python train.py --train_examples=203450 --method="mae" --encoder_mlp_ratio=4 --encoder_inner_norm=false --encoder_drop_path=0.05 --encoder_width=384 --lr=0.002
Rows from block 3 of the encoder of a small masked image model, named by matrix and row number. Rows with one number belong to one neuron. Each number is 128 + 32 x the weight over its row's rms, rounded and kept within 0 to 255. All counts start at 0.
After each neuron's rows are labels from the 100 images, of 14848, where the neuron reaches its highest value: "strongest on" is what is common among them; "place" is the part of the image that holds the peak. Only what is clearly more common there than usual is listed. The data: photos with spoken descriptions (Open Images, Localized Narratives). In brackets: how many of the 100.
# fc1: MLP up (encoder.blocks.3.mlp.fc1.weight, 1536x384), inputs 330-383
# fc2: MLP down (encoder.blocks.3.mlp.fc2.weight, 384x1536, transposed), outputs 330-383

fc1.381 [ 78 166  72 183 155  97 106 137 133 147 103  90 115 151 135 102  83 101  66 120 154 113 177 130 134  92 115 100 122 113 119  90 101 119 183 122 113 148 122 161  96  91 112 170 115 166 118 144 110 142  53 142 142 189]
fc2.381 [ 86 130 142 136 146 113  97 135 185 152 166 181 100 168  63 117 148 149 128 100  89  96 209 134 174 165 145 113 129 118 188  98  64 161  88  97 173 111 116  60 129 148 142  80 141  99 127 164 138 110 115 226 154 140]
strongest on: text has "trees" (89); text has "sky" (61); text has "grass" (31); text has "plants" (29)
place: top left (47); top centre (39)

fc1.220 [127 108 112 137 166 106 124 156  92 104 110 139 141 171  63  92 169 213 136 171 138 110 146 143 135 197 120 146 155 143 158 137 134  72 136 137  70 148  59  67 120 140 101 140 123 176  91  55 152 113 118 118 190  84]
fc2.220 [110 100 129  99  83 105 103 146 185 141 154 139  84 101 121 109 147 126 115 119  92 146  86 150 119  60 203  86 149 151 123 139 184 107 108 131 197  99 155 113 126 112 121 121 114  76 178 111 152  84 131 199 116 154]
strongest on: text has "sitting" (34)
place: top left (38)

fc1.661 [160 137  86  96 169 142 133 123  98 104 130 118 112 105 159 142  88 133 132 141 149 137 129  89  88 166 211 112 127  46  84 167 108  66 154 101  75 121 136 146 131 128 154 143 176 116 161 106 116  67 138 168 163 151]
fc2.661 [ 99 160 191 114 154 152 186 147 150  87 108 144 183  59 141 116 155 110 109 133 169 138 160  70 115 103 156 133  78 139 112 124  85  93  71 103 150 143 125 102  75 105 160 139 135 208 133 187 113 125  83  97  97 213]
strongest on: text has "wall" (49)
place: bottom right (37); top right (34)

fc1.672 [104 108 174 159 106 138 159 137  75 173 126 101 166  98 172  61 105 113 174 122 145 103  88 102  99  76 132  94 137 117 155 106 126 119 126 121 113 131 116 133  64 103  97  69 128 229  90 101 159 146  82 151 142 105]
fc2.672 [156 146 119 105 135 104 159 182 181 178 116 179 128 132 118 135  89  99 115 134 128 126 148 127 121 142 133 131 109 122 130 125 118  86 115 144 140 114 148 182 171 118 145  97 138 164 147  95 141 202 133 112 120 180]
strongest on: text has "grass" (56); text has "trees" (55); text has "ground" (26)
place: bottom centre (37)

fc1.208 [128  87 103 102 166 150  82 114 160 108 162 102 140 117 144 122 106 156 102 166 140 127 122 130 170 188  85 121  89 175  39 143 106 156 132 105 117 174 149  95 112 168 140 112 143 104 122 102 112 105 169  89 128 180]
fc2.208 [110 103 126  87 120 165  48  81  84 200 112 108 153 113 145 135 172 169 150 128 140 164 128 121 178 120 119 121 105 116 141  79 107 127 145 141 131 153 123  95 145 188 129  90 131 112 150 110 164  83 112  83 113  98]
strongest on: text has "sky" (73); text has "trees" (58)
place: top centre (48)

fc1.492 [102 161 190 136 202  97 137 133 156 133 147 109 145 122 127 119 103  93 142  99 140 117 127 110  98 159 134  67 151 131 137  97 115 132 106 174 141 132 110 127 113 115 103 117 127 143 152 185  97  66  99 153 145 216]
fc2.492 [148 114  72 130 150 103 110  71 106  86  81 108 158 170 103 123  94 127 149 151 165 165 125 145 103 140  94 182 113 139 168 107 101 190 122 145 151 152  81  75  77 132 141 137 114 111 134  83 186 181 120 133 108  97]
strongest on: text has "wall" (44); text has "table" (32)
place: top right (37); top centre (31)

fc1.61 [ 80 119  45  73 138 135 154 162 159   0 124 135 147 125 123 108 138  86  95  81 106 108 135  95 120 170 151  98 156 123 155 142  76  76 118 137 104  85 118 115 141  96 151 146 125 148 153 136 119 117 102  45  80  96]
fc2.61 [137 185 187 146 138 146 193 124 153 142  95 148 185  97 181 124 101  87 152  89 196 103 144 107 161 132 154 142 132 137 132 101  73 155 188  96 111 123 156 126  99 173 175 156 136 164 141 173 128  96  69 106  66  95]
strongest on: text has "wall" (41)
place: middle right (35)

fc1.734 [ 74 147  99 121 126 130 164 119 100 107  98 137 149 139 108 127 128  50 150 136 101 188  92 105 128 166  73  71 145  75 136 114 143  83  92 102 110 100 153 185 152  94 121 128 122  99 122 148 123 111  69 136 106  27]
fc2.734 [151 149 141  68 165  99  98  96 121 153 155 182  92 163 112 118 131 149 118 141 117 134 157 157 144 170 151 142 170 129 135 129 123 113 155 158  97 146  67 131 122 174 108 133  78 126 159 105 117 159 107 102  91 113]
strongest on: text has "wall" (50); text has "table" (33)
place: top left (39); top centre (29)

fc1.357 [ 90  95  76  98 123  81 160 133 159 117 124 138 154 190 105 119 109  88 140 127 138 144 103 151 133 103 141 119  71 150 156 161 170 123 117 115  83 139 150 108  90 136 126 151 191 170 166  96 136  71 143  79 108  25]
fc2.357 [133 163  94 104 147  99 118  67 132 130  93 143 180 160 177 115 142 128  72  93 140 146 147 147 129 166 124 118 156 123 147  91 127 119 129 103 154 173 162 182 106 158 178 117  95 197 140 166 150 158 121 117  64 141]
strongest on: text has "wall" (41)
place: top left (57); top right (33)

fc1.362 [124 147 116  81 181 105  91  93 132 122 194  98 154 161 105 120  92  41 149 111 164 138  87  68 166 126  54  69 161 114 161 137 137 105 104 146  94 134  52 104 114 133 147  34 136  85 142 184 139 123 106 128 187 111]
fc2.362 [104  77 100 130 151 117  89 142 130 149 147 119 123 120 157 127 145 144 108 182  92 134 137 130 145 171  88 132 136 171 130  90 163 125  92  68 179  88 154 138 124 115 149  92  85 185  97 203  66 155 143 131 147 112]
strongest on: text has "road" (25)
place: bottom right (40)

fc1.575 [146 112  74 166  95 113 159 151 145  71 117 129 140 175 163 126  86 117 127 143 129  51 103  73 135 137 228 136 163  98  95 118 135  57 133 111  94 150  77 143 167 133  98  98 120 108 172 114 137 140 115 166 154 180]
fc2.575 [132 138 157  90  91 158  97 142 110 153  63 138  57 154 141 109 101 110 179 150 162 147 139 104 140 125 143 129 132  74 128 191 103 163 129 126 105 140 142 113 107 134 176 103  67  91 120 137 171 141  98  79 131 115]
strongest on: text has "man" (29)
place: middle left (27)

fc1.84 [125  94 124 155 144 148 143  97  93  82 164 131 151 139  83 129 102 150 132 157 154 144 112 143 131  99 192 132 119 131 136 136 120  95 126 157  73 160 124 133 177 154 165 133 104 105 160  95 139 125 133 135  95 163]
fc2.84 [101  99 151  85 141 133 160 134 123 144 113 128 101 102 137 133 162 199  73 127 181 135 115 166 164 172 172  97 125 178 205 181 102 203 122  40 143 151 126 122 160 142 106 141 165 107 134 142 129 162 104  77 105 144]
strongest on: text has "sky" (54)
place: top centre (33)

fc1.262 [134  94 130 122 105 140 153  79 108 158 115 141 152 154 126 132 160  80  94 186 135 157 136 132 173 103  99 139  99 141  93 116 132 168 131 143 152 127  69 138 112 188 179 112 175  99 181  94  72  94 146 165 125 152]
fc2.262 [159 129  87 144  83  98 155 149 151 135 152 105 103 201 154 177 141  91 152  77 124  92 167  85  96 172 161 121  94 145  93 109  98 112 151 120 102 151  94 107 153 153 128 179 145 140 150 149 113 107 128 156 118 113]
strongest on: text has "trees" (83); text has "sky" (73); text has "grass" (31); text has "plants" (29)
place: top right (32); middle right (27)

fc1.251 [165 100 118 128 211 142 146 121 107 167 129 128  63 165  81 141 130 108 126 133 146 146 103 110 119 107 160  75  86  66 128   6  73 130 179 115 142 154 117 161  95 130 168 171  97 141 110 184  82 104 124 139 141 120]
fc2.251 [174  67  81 121  68 107 153 111 117 105 126 117 103  58 158 119 117 162 134 103 122 169 119 109 127 148 145 180  69 162 183 183 138 149 114 121  82  72 143  99 133 140 132  80 101 153 120  98 206 121 161  82 105 142]
strongest on: text has "sky" (64); text has "water" (31)
place: middle left (31)

fc1.393 [132 172 117 193 147 105 164 201 140  98 107 211 162 107 137 114 103 105 146 113 111 147  87  60 103 157 162 207  85 138 147 132 122  80 114 130 167  69  86 170 132 153 121 133 126 137 132 131  94 174 151 129 136  94]
fc2.393 [115 142 138 186 130  97 134 209 150 144  96 124 126 154 134 151 122 138 138  69 126 106 110  59 128 189 123 149 109  94 174 127 139 115 100 125 113 114 110 184  69 142 123 160 186 167 114 135 123 133  59 138 120 178]
strongest on: text has "holding" (37); text has "person" (36); text has "two" (29)
place: top centre (61)

fc1.308 [126 127 179 151 155 170 132 133 127  86 141 128 187 133 148 165 160 108  78  72 171 123 119 148 105  86 104 129 140  84 124 139 216 112  88 125 111  97  74 142 155 128 153 122 124 121  60 132 145 102 121 123 123  91]
fc2.308 [ 98 135 168  87  95 128 106 162 134 111 117 148 114 138 133 180 179 101  79 140 101 127  67 162 137 110 193 118  88 122 102 149 107 116  71 144 136  87 167 139 150 134 144  76  90 174 106 162 131  97  88  97 150 174]
strongest on: text has "road" (25)
place: bottom right (39); bottom left (36)

fc1.488 [185 106 129 153 145  88 132 112  86 115 141 106 132 142  90 134 118 110 131 156 158  57  92 142 131 109 131 126 157  78  82 130 147 104 109 179 124 129 125 115 117  92 153 118  96 126 105 129  77  90 125 192  48 204]
fc2.488 [ 74  87 165 103 123 161 186 178 186 139 101 110 139 142 120 124  80 105 111 169 137 107  61 155 131 104 164 109 126 151 104  79  93 138 163 136  96  79  89 120 122 118 131 186 139 140 215 150 157 118 154 108 123 147]
strongest on: text has "water" (26)
place: bottom right (45); middle right (43)

fc1.80 [117 154 104 107  66  78 122 131 150 117 152  89 108 101 100 154 127 147 117  87 114  92  88 185  70 134 125 129 129 135  90 113  94 126  84 111  93  94 110 131 119 129 115  83  98  90 177  56 145 195 139 141 125 105]
fc2.80 [174 130  89 117 158 140  98 151 142 184  68 125  85 141 175  99 121 111 140  82 118 123 137 130  96 124  97 171 126 132 162 101 162 125 119 163  72 149 118 118 115 122  75 136  75 137 118 106 101 108 101 114 109 106]
strongest on: text has "text" (35); text has "white" (28)
place: bottom left (33)

fc1.113 [146 191 153 129 133 121 149  98 109 177 181 155 127 188  99 143  98  74 125 159 134 105 119 131 119 173 134 148 114 175 156 119 132 184 120 154 171 193 148  69 104 140 159  88 133 124 132 148 141 156 163 127 107  95]
fc2.113 [127 123  92 110  63 152 147  78  98 128 106 112 132  99 120 135 138 104 153 197 129  53 152 162 121  59  71 109 172  96 156 144 199 124 182  96 104 114  81 121 179 101 136 146 143  63 108  82 149 150  72 159 173  76]
strongest on: text has "color" (36); text has "red" (25)
place: top right (39); middle right (25)

fc1.62 [159  95 164 116  65  88 137 120 119  71 111  99 161 149  58 139 115 104 128  95 173 139 159  92 110 179 136 132 125  51 151 173 129 111 148 114 105 153  69 122 113 130  94  81 149 149  70 138 181  98 116 129  88 168]
fc2.62 [155 145  98 144  88 132 133  34 170 109 125 141 107 159 103 116 126 120  58 161  96 134 145  77 141 106 138 103 144 200 120 114 115 205 159 105 164 144 112 140 151 148 131 164 186 134 160 152 104 149 159 106 121 111]
strongest on: text has "grass" (30)
place: bottom left (51)

fc1.313 [145 133 132  96 122 103 188 172 166 124 171 121  97 110 153 153  97 112 109 160 112 140 110  94 132 164 131 160 126 103 157 122 162 124 113 134 174  93 150 152 180 160 151 150  96  73 116 111  59 124 133 116 148  77]
fc2.313 [117 110  93 105 127 139 148  83  77  99 108 123  99 147 123 105 123  83 137  82 158 143 140 116 161 139 137 131  89 167 172  72 184 120  87 157 147  81 115 129 112  90 161 109 171 107 104 113 148 109 153 144  94 193]
strongest on: text has "text" (25)
place: bottom right (95)

fc1.271 [ 66 106  89 171 125 128  87 173 153 142 127 134  47 100  99 153 182 173 129 116 111 156 136 142 113 126 124  93 153  79 158 122 144 121 195  84 152 116 122 143 140  74  95 149 103 146 129 180 106 181 122 143 180 102]
fc2.271 [116 121 195 118 159 101 131 125  62 135  41 118 169 170 122 145 107  79 125 100 195 121  61 175 191 153 116 152 133 106  51 111 153 142  86 129 136 147 110 172 147  96 208 116 160 171 126 150 136 127  98 119  79  86]
strongest on: text has "trees" (62); text has "sky" (60); text has "water" (27)
place: middle left (38); centre (30)

fc1.667 [164 177 110 205 159 154 124 113 126 118 133 175 188 134 177 114 101 109 119 151 156 120 115  64  77 132 156 129  69 170 160 146 158 164 140 124 210  75 145 128 168 126  72  90 108 129 136 116 121 133 104 108 154 109]
fc2.667 [145 145 177  84 105 120 133 193 154 114  79 137 132 149 134 101  93 120 161 136 106 146 100  76 158 133 102 111 122 131 202 154 130 139 103 108 135 163   6 141 152 146 158 144 147 130 100 103 162  90  40 105 109 202]
strongest on: text has "wearing" (38); text has "woman" (28)
place: top centre (53); centre (31)

fc1.121 [153 179 116 147 132 131 122 118 140  94 162  94 144 163 118 187 122 157 143 122 140 123 164 154 106 126 155  67 151  55  89 110 140 119 143 103 135  98 103 108 162 132 129 113  73 123 161 118 133 106 169  91  88 142]
fc2.121 [110  89 128 104 119  89 103 119 137 135 128 150 175 132 176 134 147 132 131 143 160 111 207 135 116 104 106 116 117 169 130 148 125 125 139 167 188 125 122 184  90 122 136  98 143 163 176 125 132 112 149 133 119  66]
strongest on: text has "wall" (45)
place: middle left (36); middle right (25)

fc1.6 [109 180 133 185 142 113 118 135 129 100  70 163 126  80 128 132 169  76 180 120 118 155 106  96 123  93 120 132 160 107 135 183 144 122  51 180 161 177 112 143  92 148 171 134 147 112  94 169  90  63 120 118  75 121]
fc2.6 [161 195 137 170  95 161 159 126  99 150  76 118 144  84 154 188 121  79  98 138  58 216 161  76 148  68  97  55 144  90 112 111 138 120  93  97 117 131 140 120 120 104  77 200 137 141 127 153 111  94 111 128 119 165]
strongest on: text has "blue" (25)
place: top centre (74)

fc1.639 [139 147 182 142 145 109 108 152  93 135  82  83 148 174 138 131 193 101 154 196 170 126 141 195 126 150 134 119 158 155  94 171 185 140 193 130 105 138 104  68  81  84 193 170 113 127 133  75 151 156 147 109 147 137]
fc2.639 [131 110  73 145  78 144  68  72 114  85 133 157 177 139 108 108 130 106 134 165 145  95  67 167 189 145  42 110 112 165 150 120 107 151  83  63 155 144 131 145  62 129 108 131 206 160 135  99 119 137 144 128  43 156]
strongest on: text has "white" (31)
place: bottom left (46); middle left (25)

fc1.462 [111 123 120 107  69 112 168 178 133 137  88 145 100 108 146 141 125 109 125  68 111 124 154 114 112  86 161 165 150 162 153 145 154 112 123 185 112  97 139 137 109 101 145 118 188 139 107 106  68 153 128 122 160  79]
fc2.462 [144  94 122 159 189 122 103 157 113  58   3  64 150 101 132 135 142 191 147 154 134 148 166 107  92  87 123 117 126 142 107 151  73 174 136 123 149  85 122 154 105 190  93 120 155 173 110 146 186 117  97  89 141 130]
strongest on: text has "wearing" (30)
place: top centre (66)

fc1.81 [169 104 129 124 174 122 168 121  75 134 140 120 105 121 155 125 108 121 154  99  90 120 110 127  69 100 208 163 156 135 117 168 117  64 117 183  88 157 141 112  93 164  92 143 156 116 118 203 137 129 132 167  75 208]
fc2.81 [100 162 132 142 160 171 151 147 198 162 152 160 106 131  90  85 123 122  75 121 146  95 126 105 119 108 131 157 135 120  99 117 133 146 200  78 129 165 120 126 153 142 126 152 198 137 157  79 132 132 106  94 128  85]
strongest on: text has "white" (29)
place: top right (41); top centre (28)

fc1.517 [116 140 119  69 125 122 136 156 109 117 151  92 115 137 114 131 112 129  92  80 142 117  60 137 109 170 123  92 173 128 115 120  94 163 154 137 138 110 124 103 117 152 148 109  89  77 203 137 106 192 135  75 103  98]
fc2.517 [131 123 100 170 129 114 171  37  98 105 117 116 159 115 117 106 142  80 169 109 142 146 157 141 159 180 115 142 111 163 150  96 114 154  70 197 171 186 124 131 135 110 133 153 165 151  88 168 107 106 128 138  78 147]
strongest on: text has "text" (26)
place: middle left (83)

fc1.186 [125 180 143 124 111 109 101  97 125 113 193 121  83 152 136 123 126  87 126 129 149 162 200 122 141 100  93 139 166 160 102 125 142 159 101 129  68 120 142 158  89 177 124 108 163  91  97 137 113 145 139 141 142 136]
fc2.186 [129 119 177 144 151  96 123 189 135 133 154 163 128 119 121  96 132 138  78 116 123  96 126  96 118 172 167  95 151 120 174 163 154 122 131  40 169 132 177 132 104 141 150 120 150 168 133 163  30  95  59  80 123 188]
strongest on: text has "white" (36); text has "color" (33); text has "plate" (25)
place: bottom right (85)

fc1.83 [105 129 174 159 118  93  86 142 156 105 138 133 139 103 115  63 177 131 113 112 129 154 126 106 173 103 169 146 131 145 116 183 139 131 132 148 132 137 141 117 155 155 146  85 151  86 159 107  91 118 119 147 168 136]
fc2.83 [112 150 143 112 142 155 101 181 145 111 121  90 140 193 137 171 138 134 125 138 126 135 116 108 189 120 139 105 108 130 153 143 162 106  96  41 205 127 162 146 100 119 174 149 175 176 128 201 130 111 131 102 150 172]
strongest on: text has "man" (30)
place: top centre (74)

fc1.448 [ 50 123 138 122 101 100 120 124 118 124 131 127 115 163 133 142 173 128 141 146 149 122 149 172 112 165 113 129 133  52 118 118 120 155 157  95 116  80 101 101 111  71 110 144 140 161 108 154 196 163  90 109 131 188]
fc2.448 [144 161  74 178  93 129  51  79 123 116 136 118 118 165 168 138  74 139 115  73 130 111  74  93 113  98 114 155 140 121 123 147 128 170 139 156 156 196 112 123 136 113 154 107 165 148 134 108 133 137 121 169 116  80]
strongest on: text has "sky" (56)
place: bottom left (67)

fc1.133 [145  93 160 148  98 152 145  91  90 151 148 106  91 126 159 153 188 128 103  57 110 109 113  78 142 109 116  83 154  92 167 171 170 141 116 134 171 127 111 136  64 144 112 112 127 129 106 132 204 140 141 152 122 124]
fc2.133 [ 72 181 147 135  81 119 162 158  89 103 152 110 123 188  79 114 113  91 130  81 148 172 111 120 106  98 151 130 101 143 176 139 122 153 170 133  96 192 158 127 165 145 196  74 150 165 119 117 121 180 120 110  81 170]
strongest on: text has "road" (30)
place: bottom left (69)

fc1.316 [128 190 151 130  95 140 137 126 117 123 158  63 112 103 108 109 148 131 138 153 121 136  83 117 160  90 158 103 158 175 116 120 118 191  93 170  99 120  83 125 122 184 114 101 140  92 134 119 159 137  86 144 130 110]
fc2.316 [192 153 117 216 144 134  81 131 106 136  80 140  83 147 124 109 121 103 178  66 136 104 147 161 164 137 109 193 137 101  85 138 108 140 107  55 159 174 146 110 172 102 165 163 203 119  66 127 132 143 143 127 144 198]
strongest on: text has "wearing" (30)
place: bottom centre (49); bottom right (40)

fc1.455 [104 113  23 125 130 160 149  87 148 177 108 121 124 126 119  97  91 145 132 131 146 153 126  99 146  69 152 106 143 106  91 105 108 133 116  61 120 165 141 121 109 150 134 122  97 107 117 166 122 131 137 102 121 164]
fc2.455 [183 107 155 107 176  94 121 150  88 190 145 109 154 177 102 130 207 108 124 118 142 101  61 120 170 134 182 133  91 168 124 145 132 158 129 194 115  81 151  73 148  91 135 170 152 177 183 115 113 127 126 144 128  99]
strongest on: text has "sky" (63)
place: top centre (40); top left (37)

fc1.617 [161 154 139 100 131  99 166 171  97 153  91 137 118 130 115 119  97  85 109 120 116 149  94 105 114 141 119 102 125 138 206 137 155 126 116 135  97  87 174 127 143 153 115  96  63 109 109 190 117 170 118 148 114  88]
fc2.617 [ 41 163  99 166  94 154 141 173 122  84 134 129 112 176  55 158  67 101 126 134  78 141 148 150 122  95 124 139 128 135 138 123 139 120 133 205 165 209  85 121 100 103 181 163 158 113 110 145  90 114 145 117  98 109]
strongest on: text has "color" (32)
place: bottom left (42); middle left (30)

fc1.508 [150 101 114 182 137 170  56  82 144 184 144 131 162 172 188 155 181 132 150 155 112 133 117 192 138 117 123 146 112 101 159 120 110 120 204 105 185 104  65 103 129  89 112 124 143 141 218 118  63 118  65 190 166 171]
fc2.508 [166 115 114 153 127 130  76 113 141 146 184 138 148 187 116 138 161 137 105  98  79 114 135 150 158 103 119 125 165 159 178 106  94 216  81  88 168 118 122 126 168  63 181 109 143 185  75 118 176 156 165 194 113 175]
strongest on: text has "trees" (84); text has "sky" (77); text has "grass" (35); text has "plants" (25)
place: middle right (25)

fc1.315 [124 137 109 206 192 133 165 105  55 128 146 121 152 135 134  70 140 113  96 165 104  90 165 124 130 105  59 125 103 155 151  82 157 108 132 136 141  74 121 133 130 119 118 105 154 133  97 101  86 125  57 100 160 135]
fc2.315 [146 117 123 138 140  83  81 156 104 143  96  83 135 178 145 114 141 125 145 179  96 197 103 105 141  99 150  63  78 174 142 136 116 144 114 112 122 165  88 154 156 130 183 170 192  74  98 112 129  94  52 156 117 149]
strongest on: text has "wearing" (29)
place: top centre (62)

fc1.330 [ 97 167  90 118 154 108 159 135 152 184 130 119 122 112 106  80  88 151 108 151 127 113  96 127 120 120  82  92 154 132 112  91 123 121 182 119 104 136 113 143 156 145 176  82 138 129  33 161 151  63  97 112 212 142]
fc2.330 [138 113 150 110  68 144  63 127 125 171 178 130 130 115 170 152 155 143  69  77 171 127 172 143 134 128 138  89  45 139 135 132 155 124 113 123  95 134  78 141 131 159 118 115 103 153 103 148 102 102 126 145 165 110]
strongest on: text has "road" (28)
place: bottom centre (48); bottom left (32)

fc1.451 [115 119 113 155 130 144 145 193 155  90  96 100 104 127 117 128  76 132 149 121 104 180 161 166 109 202 136 148 110 131 128 106 173 141 167 118 134 118 141 208  71 141 179 188  72 124 166 103 126 155 140 100 132 140]
fc2.451 [ 58 120 152 112 100 107 129 194 108 143 189  89 101 170  74  85 188 117 166  93  91 100 159  99  79 129 107 112  82 123  98 120 121 128 144  97  97 144  89 162 169 152 107 177 111  84 164 148  63 128 149 106  99 205]
strongest on: text has "trees" (77); text has "sky" (61); text has "buildings" (33); text has "grass" (27)
place: middle left (44)

fc1.161 [146 150  97  93 140  80  99  96 123 122 186 170 154  90 131 129 119 112 140 125  55 133 130  56 135 205  71 179 140 123 117 108 164  91 141  71 130 124  93 147  83 132 146 125 155 156  99  92 157 126 156 165 181  94]
fc2.161 [121 148 140 119 120 140  89  95 115 120 131 129  89 133 115 129 153 123 102 117 110 124 115 173 134 148 171 125 162 162 103 116 172  88  86  54 140 121 149  89 174 155 164 138 112 115 109 149 145 169 137 107 143 145]
strongest on: text has "front" (28)
place: bottom right (38); bottom centre (29)

fc1.665 [ 86 110 122 154 146 142 126 120 162 173 109  93 162 138 146  94 181  88 139 145 113 160 132 150 134  59 122 119 158 107 105 117 141 121 175  92 112 154 161  41  87  79 138 136  79 109 149 120 165 177 113 146  60 161]
fc2.665 [147  66  87 112 158 136 112  62 143 222 110 133 158  50  83  98 134 116 148 149 171 171 113 103 138 180 146 180 212 103 120 126 145 107  91 133 151  50  86 156 176 158 147  91 174  56 175 151 135 145 160 160 127 169]
strongest on: text has "white" (29)
place: top right (41)

fc1.238 [138 141 152 132 182 172 137  90 120 106 141 144 155 158  58 179 139 130 107  97 112 128 149 132 138  67 149 148 120 135  91 108 132 156 107 111 130  97 147 148 109 148 127 159 134 174 146  32  90  96 184  95 182  63]
fc2.238 [132 114 160 101  86 142 156 172 149  93 138  93 138 104 138 123 106 117 136 130 133 133 143 125  90 141 118 122 173 110 112 130 163 114 105 121 100 147 108 134 130 115 130 171 110 147 125  88 134 178  87 148  77 147]
strongest on: text has "bottom" (27)
place: bottom centre (42); bottom right (41)

fc1.649 [115 178 102  90 126 102 110 160 155  95  95 130 148 100 226 156 134 165 113 180 135 108 110 140 143 176 121 132 143 213 124  80  77 130 103 102 135 113 143 137 118 140 149 143 185 119  99 121  61 136 148 135 104 122]
fc2.649 [122 132 167 108 115 156  88 135 115  88 114 119 117 140 142  99 122  50 134 114 100 131  95 135  87  84 144 172 142 136 149 118 121 158  52 165 127 112 194  79 162 137 137 137  97  89  94 155 136 119 146 107 159 147]
strongest on: text has "text" (26)
place: top right (54)

fc1.91 [116  97 135 132  96 148 161 114 121 146 115 136 154 132 116  64  84 131 141  95 120 157 161 130  68 134 130 145  78 154 127 152 123 178  91  99 199  59 136 115 107 179  91 157 105 144 147 121 129 170 133 154  43  62]
fc2.91 [167 117 177  98  75 169  57 130 145 131 147 160 189  95 159 108 133 127 101 156 126 146 113 185 125 126  85 136 103 148 110 101  97 130  65 125 136 103  86 135  93 137 151 138 125 130 111 142 139 111 170  88 163 112]
strongest on: text has "text" (26)
place: middle left (30)

fc1.350 [166 125 171 165 137 171  69 161 159 120 138 137 145  85 150 180 102 157 139  84 107  96 137 179 196 153 185 127 146 193 129 178 126 147 132  85 156  97 181 197 193 146 121  81 126 138 119 115 185 102 137 164 104 169]
fc2.350 [143 104 114  92 132 163 180 141 136 137 105 144  70 131  83 123 118 130 182 137 165 126  77 112 117 151 114  86 118 152 133  74  89 141 127 154 144 141 120 170 114 133 147 166 150 143 201 121  97 164 166 108 109 135]
strongest on: text has "guitar" (30); text has "playing" (30); text has "musical" (27); text has "lights" (25)
place: middle right (29)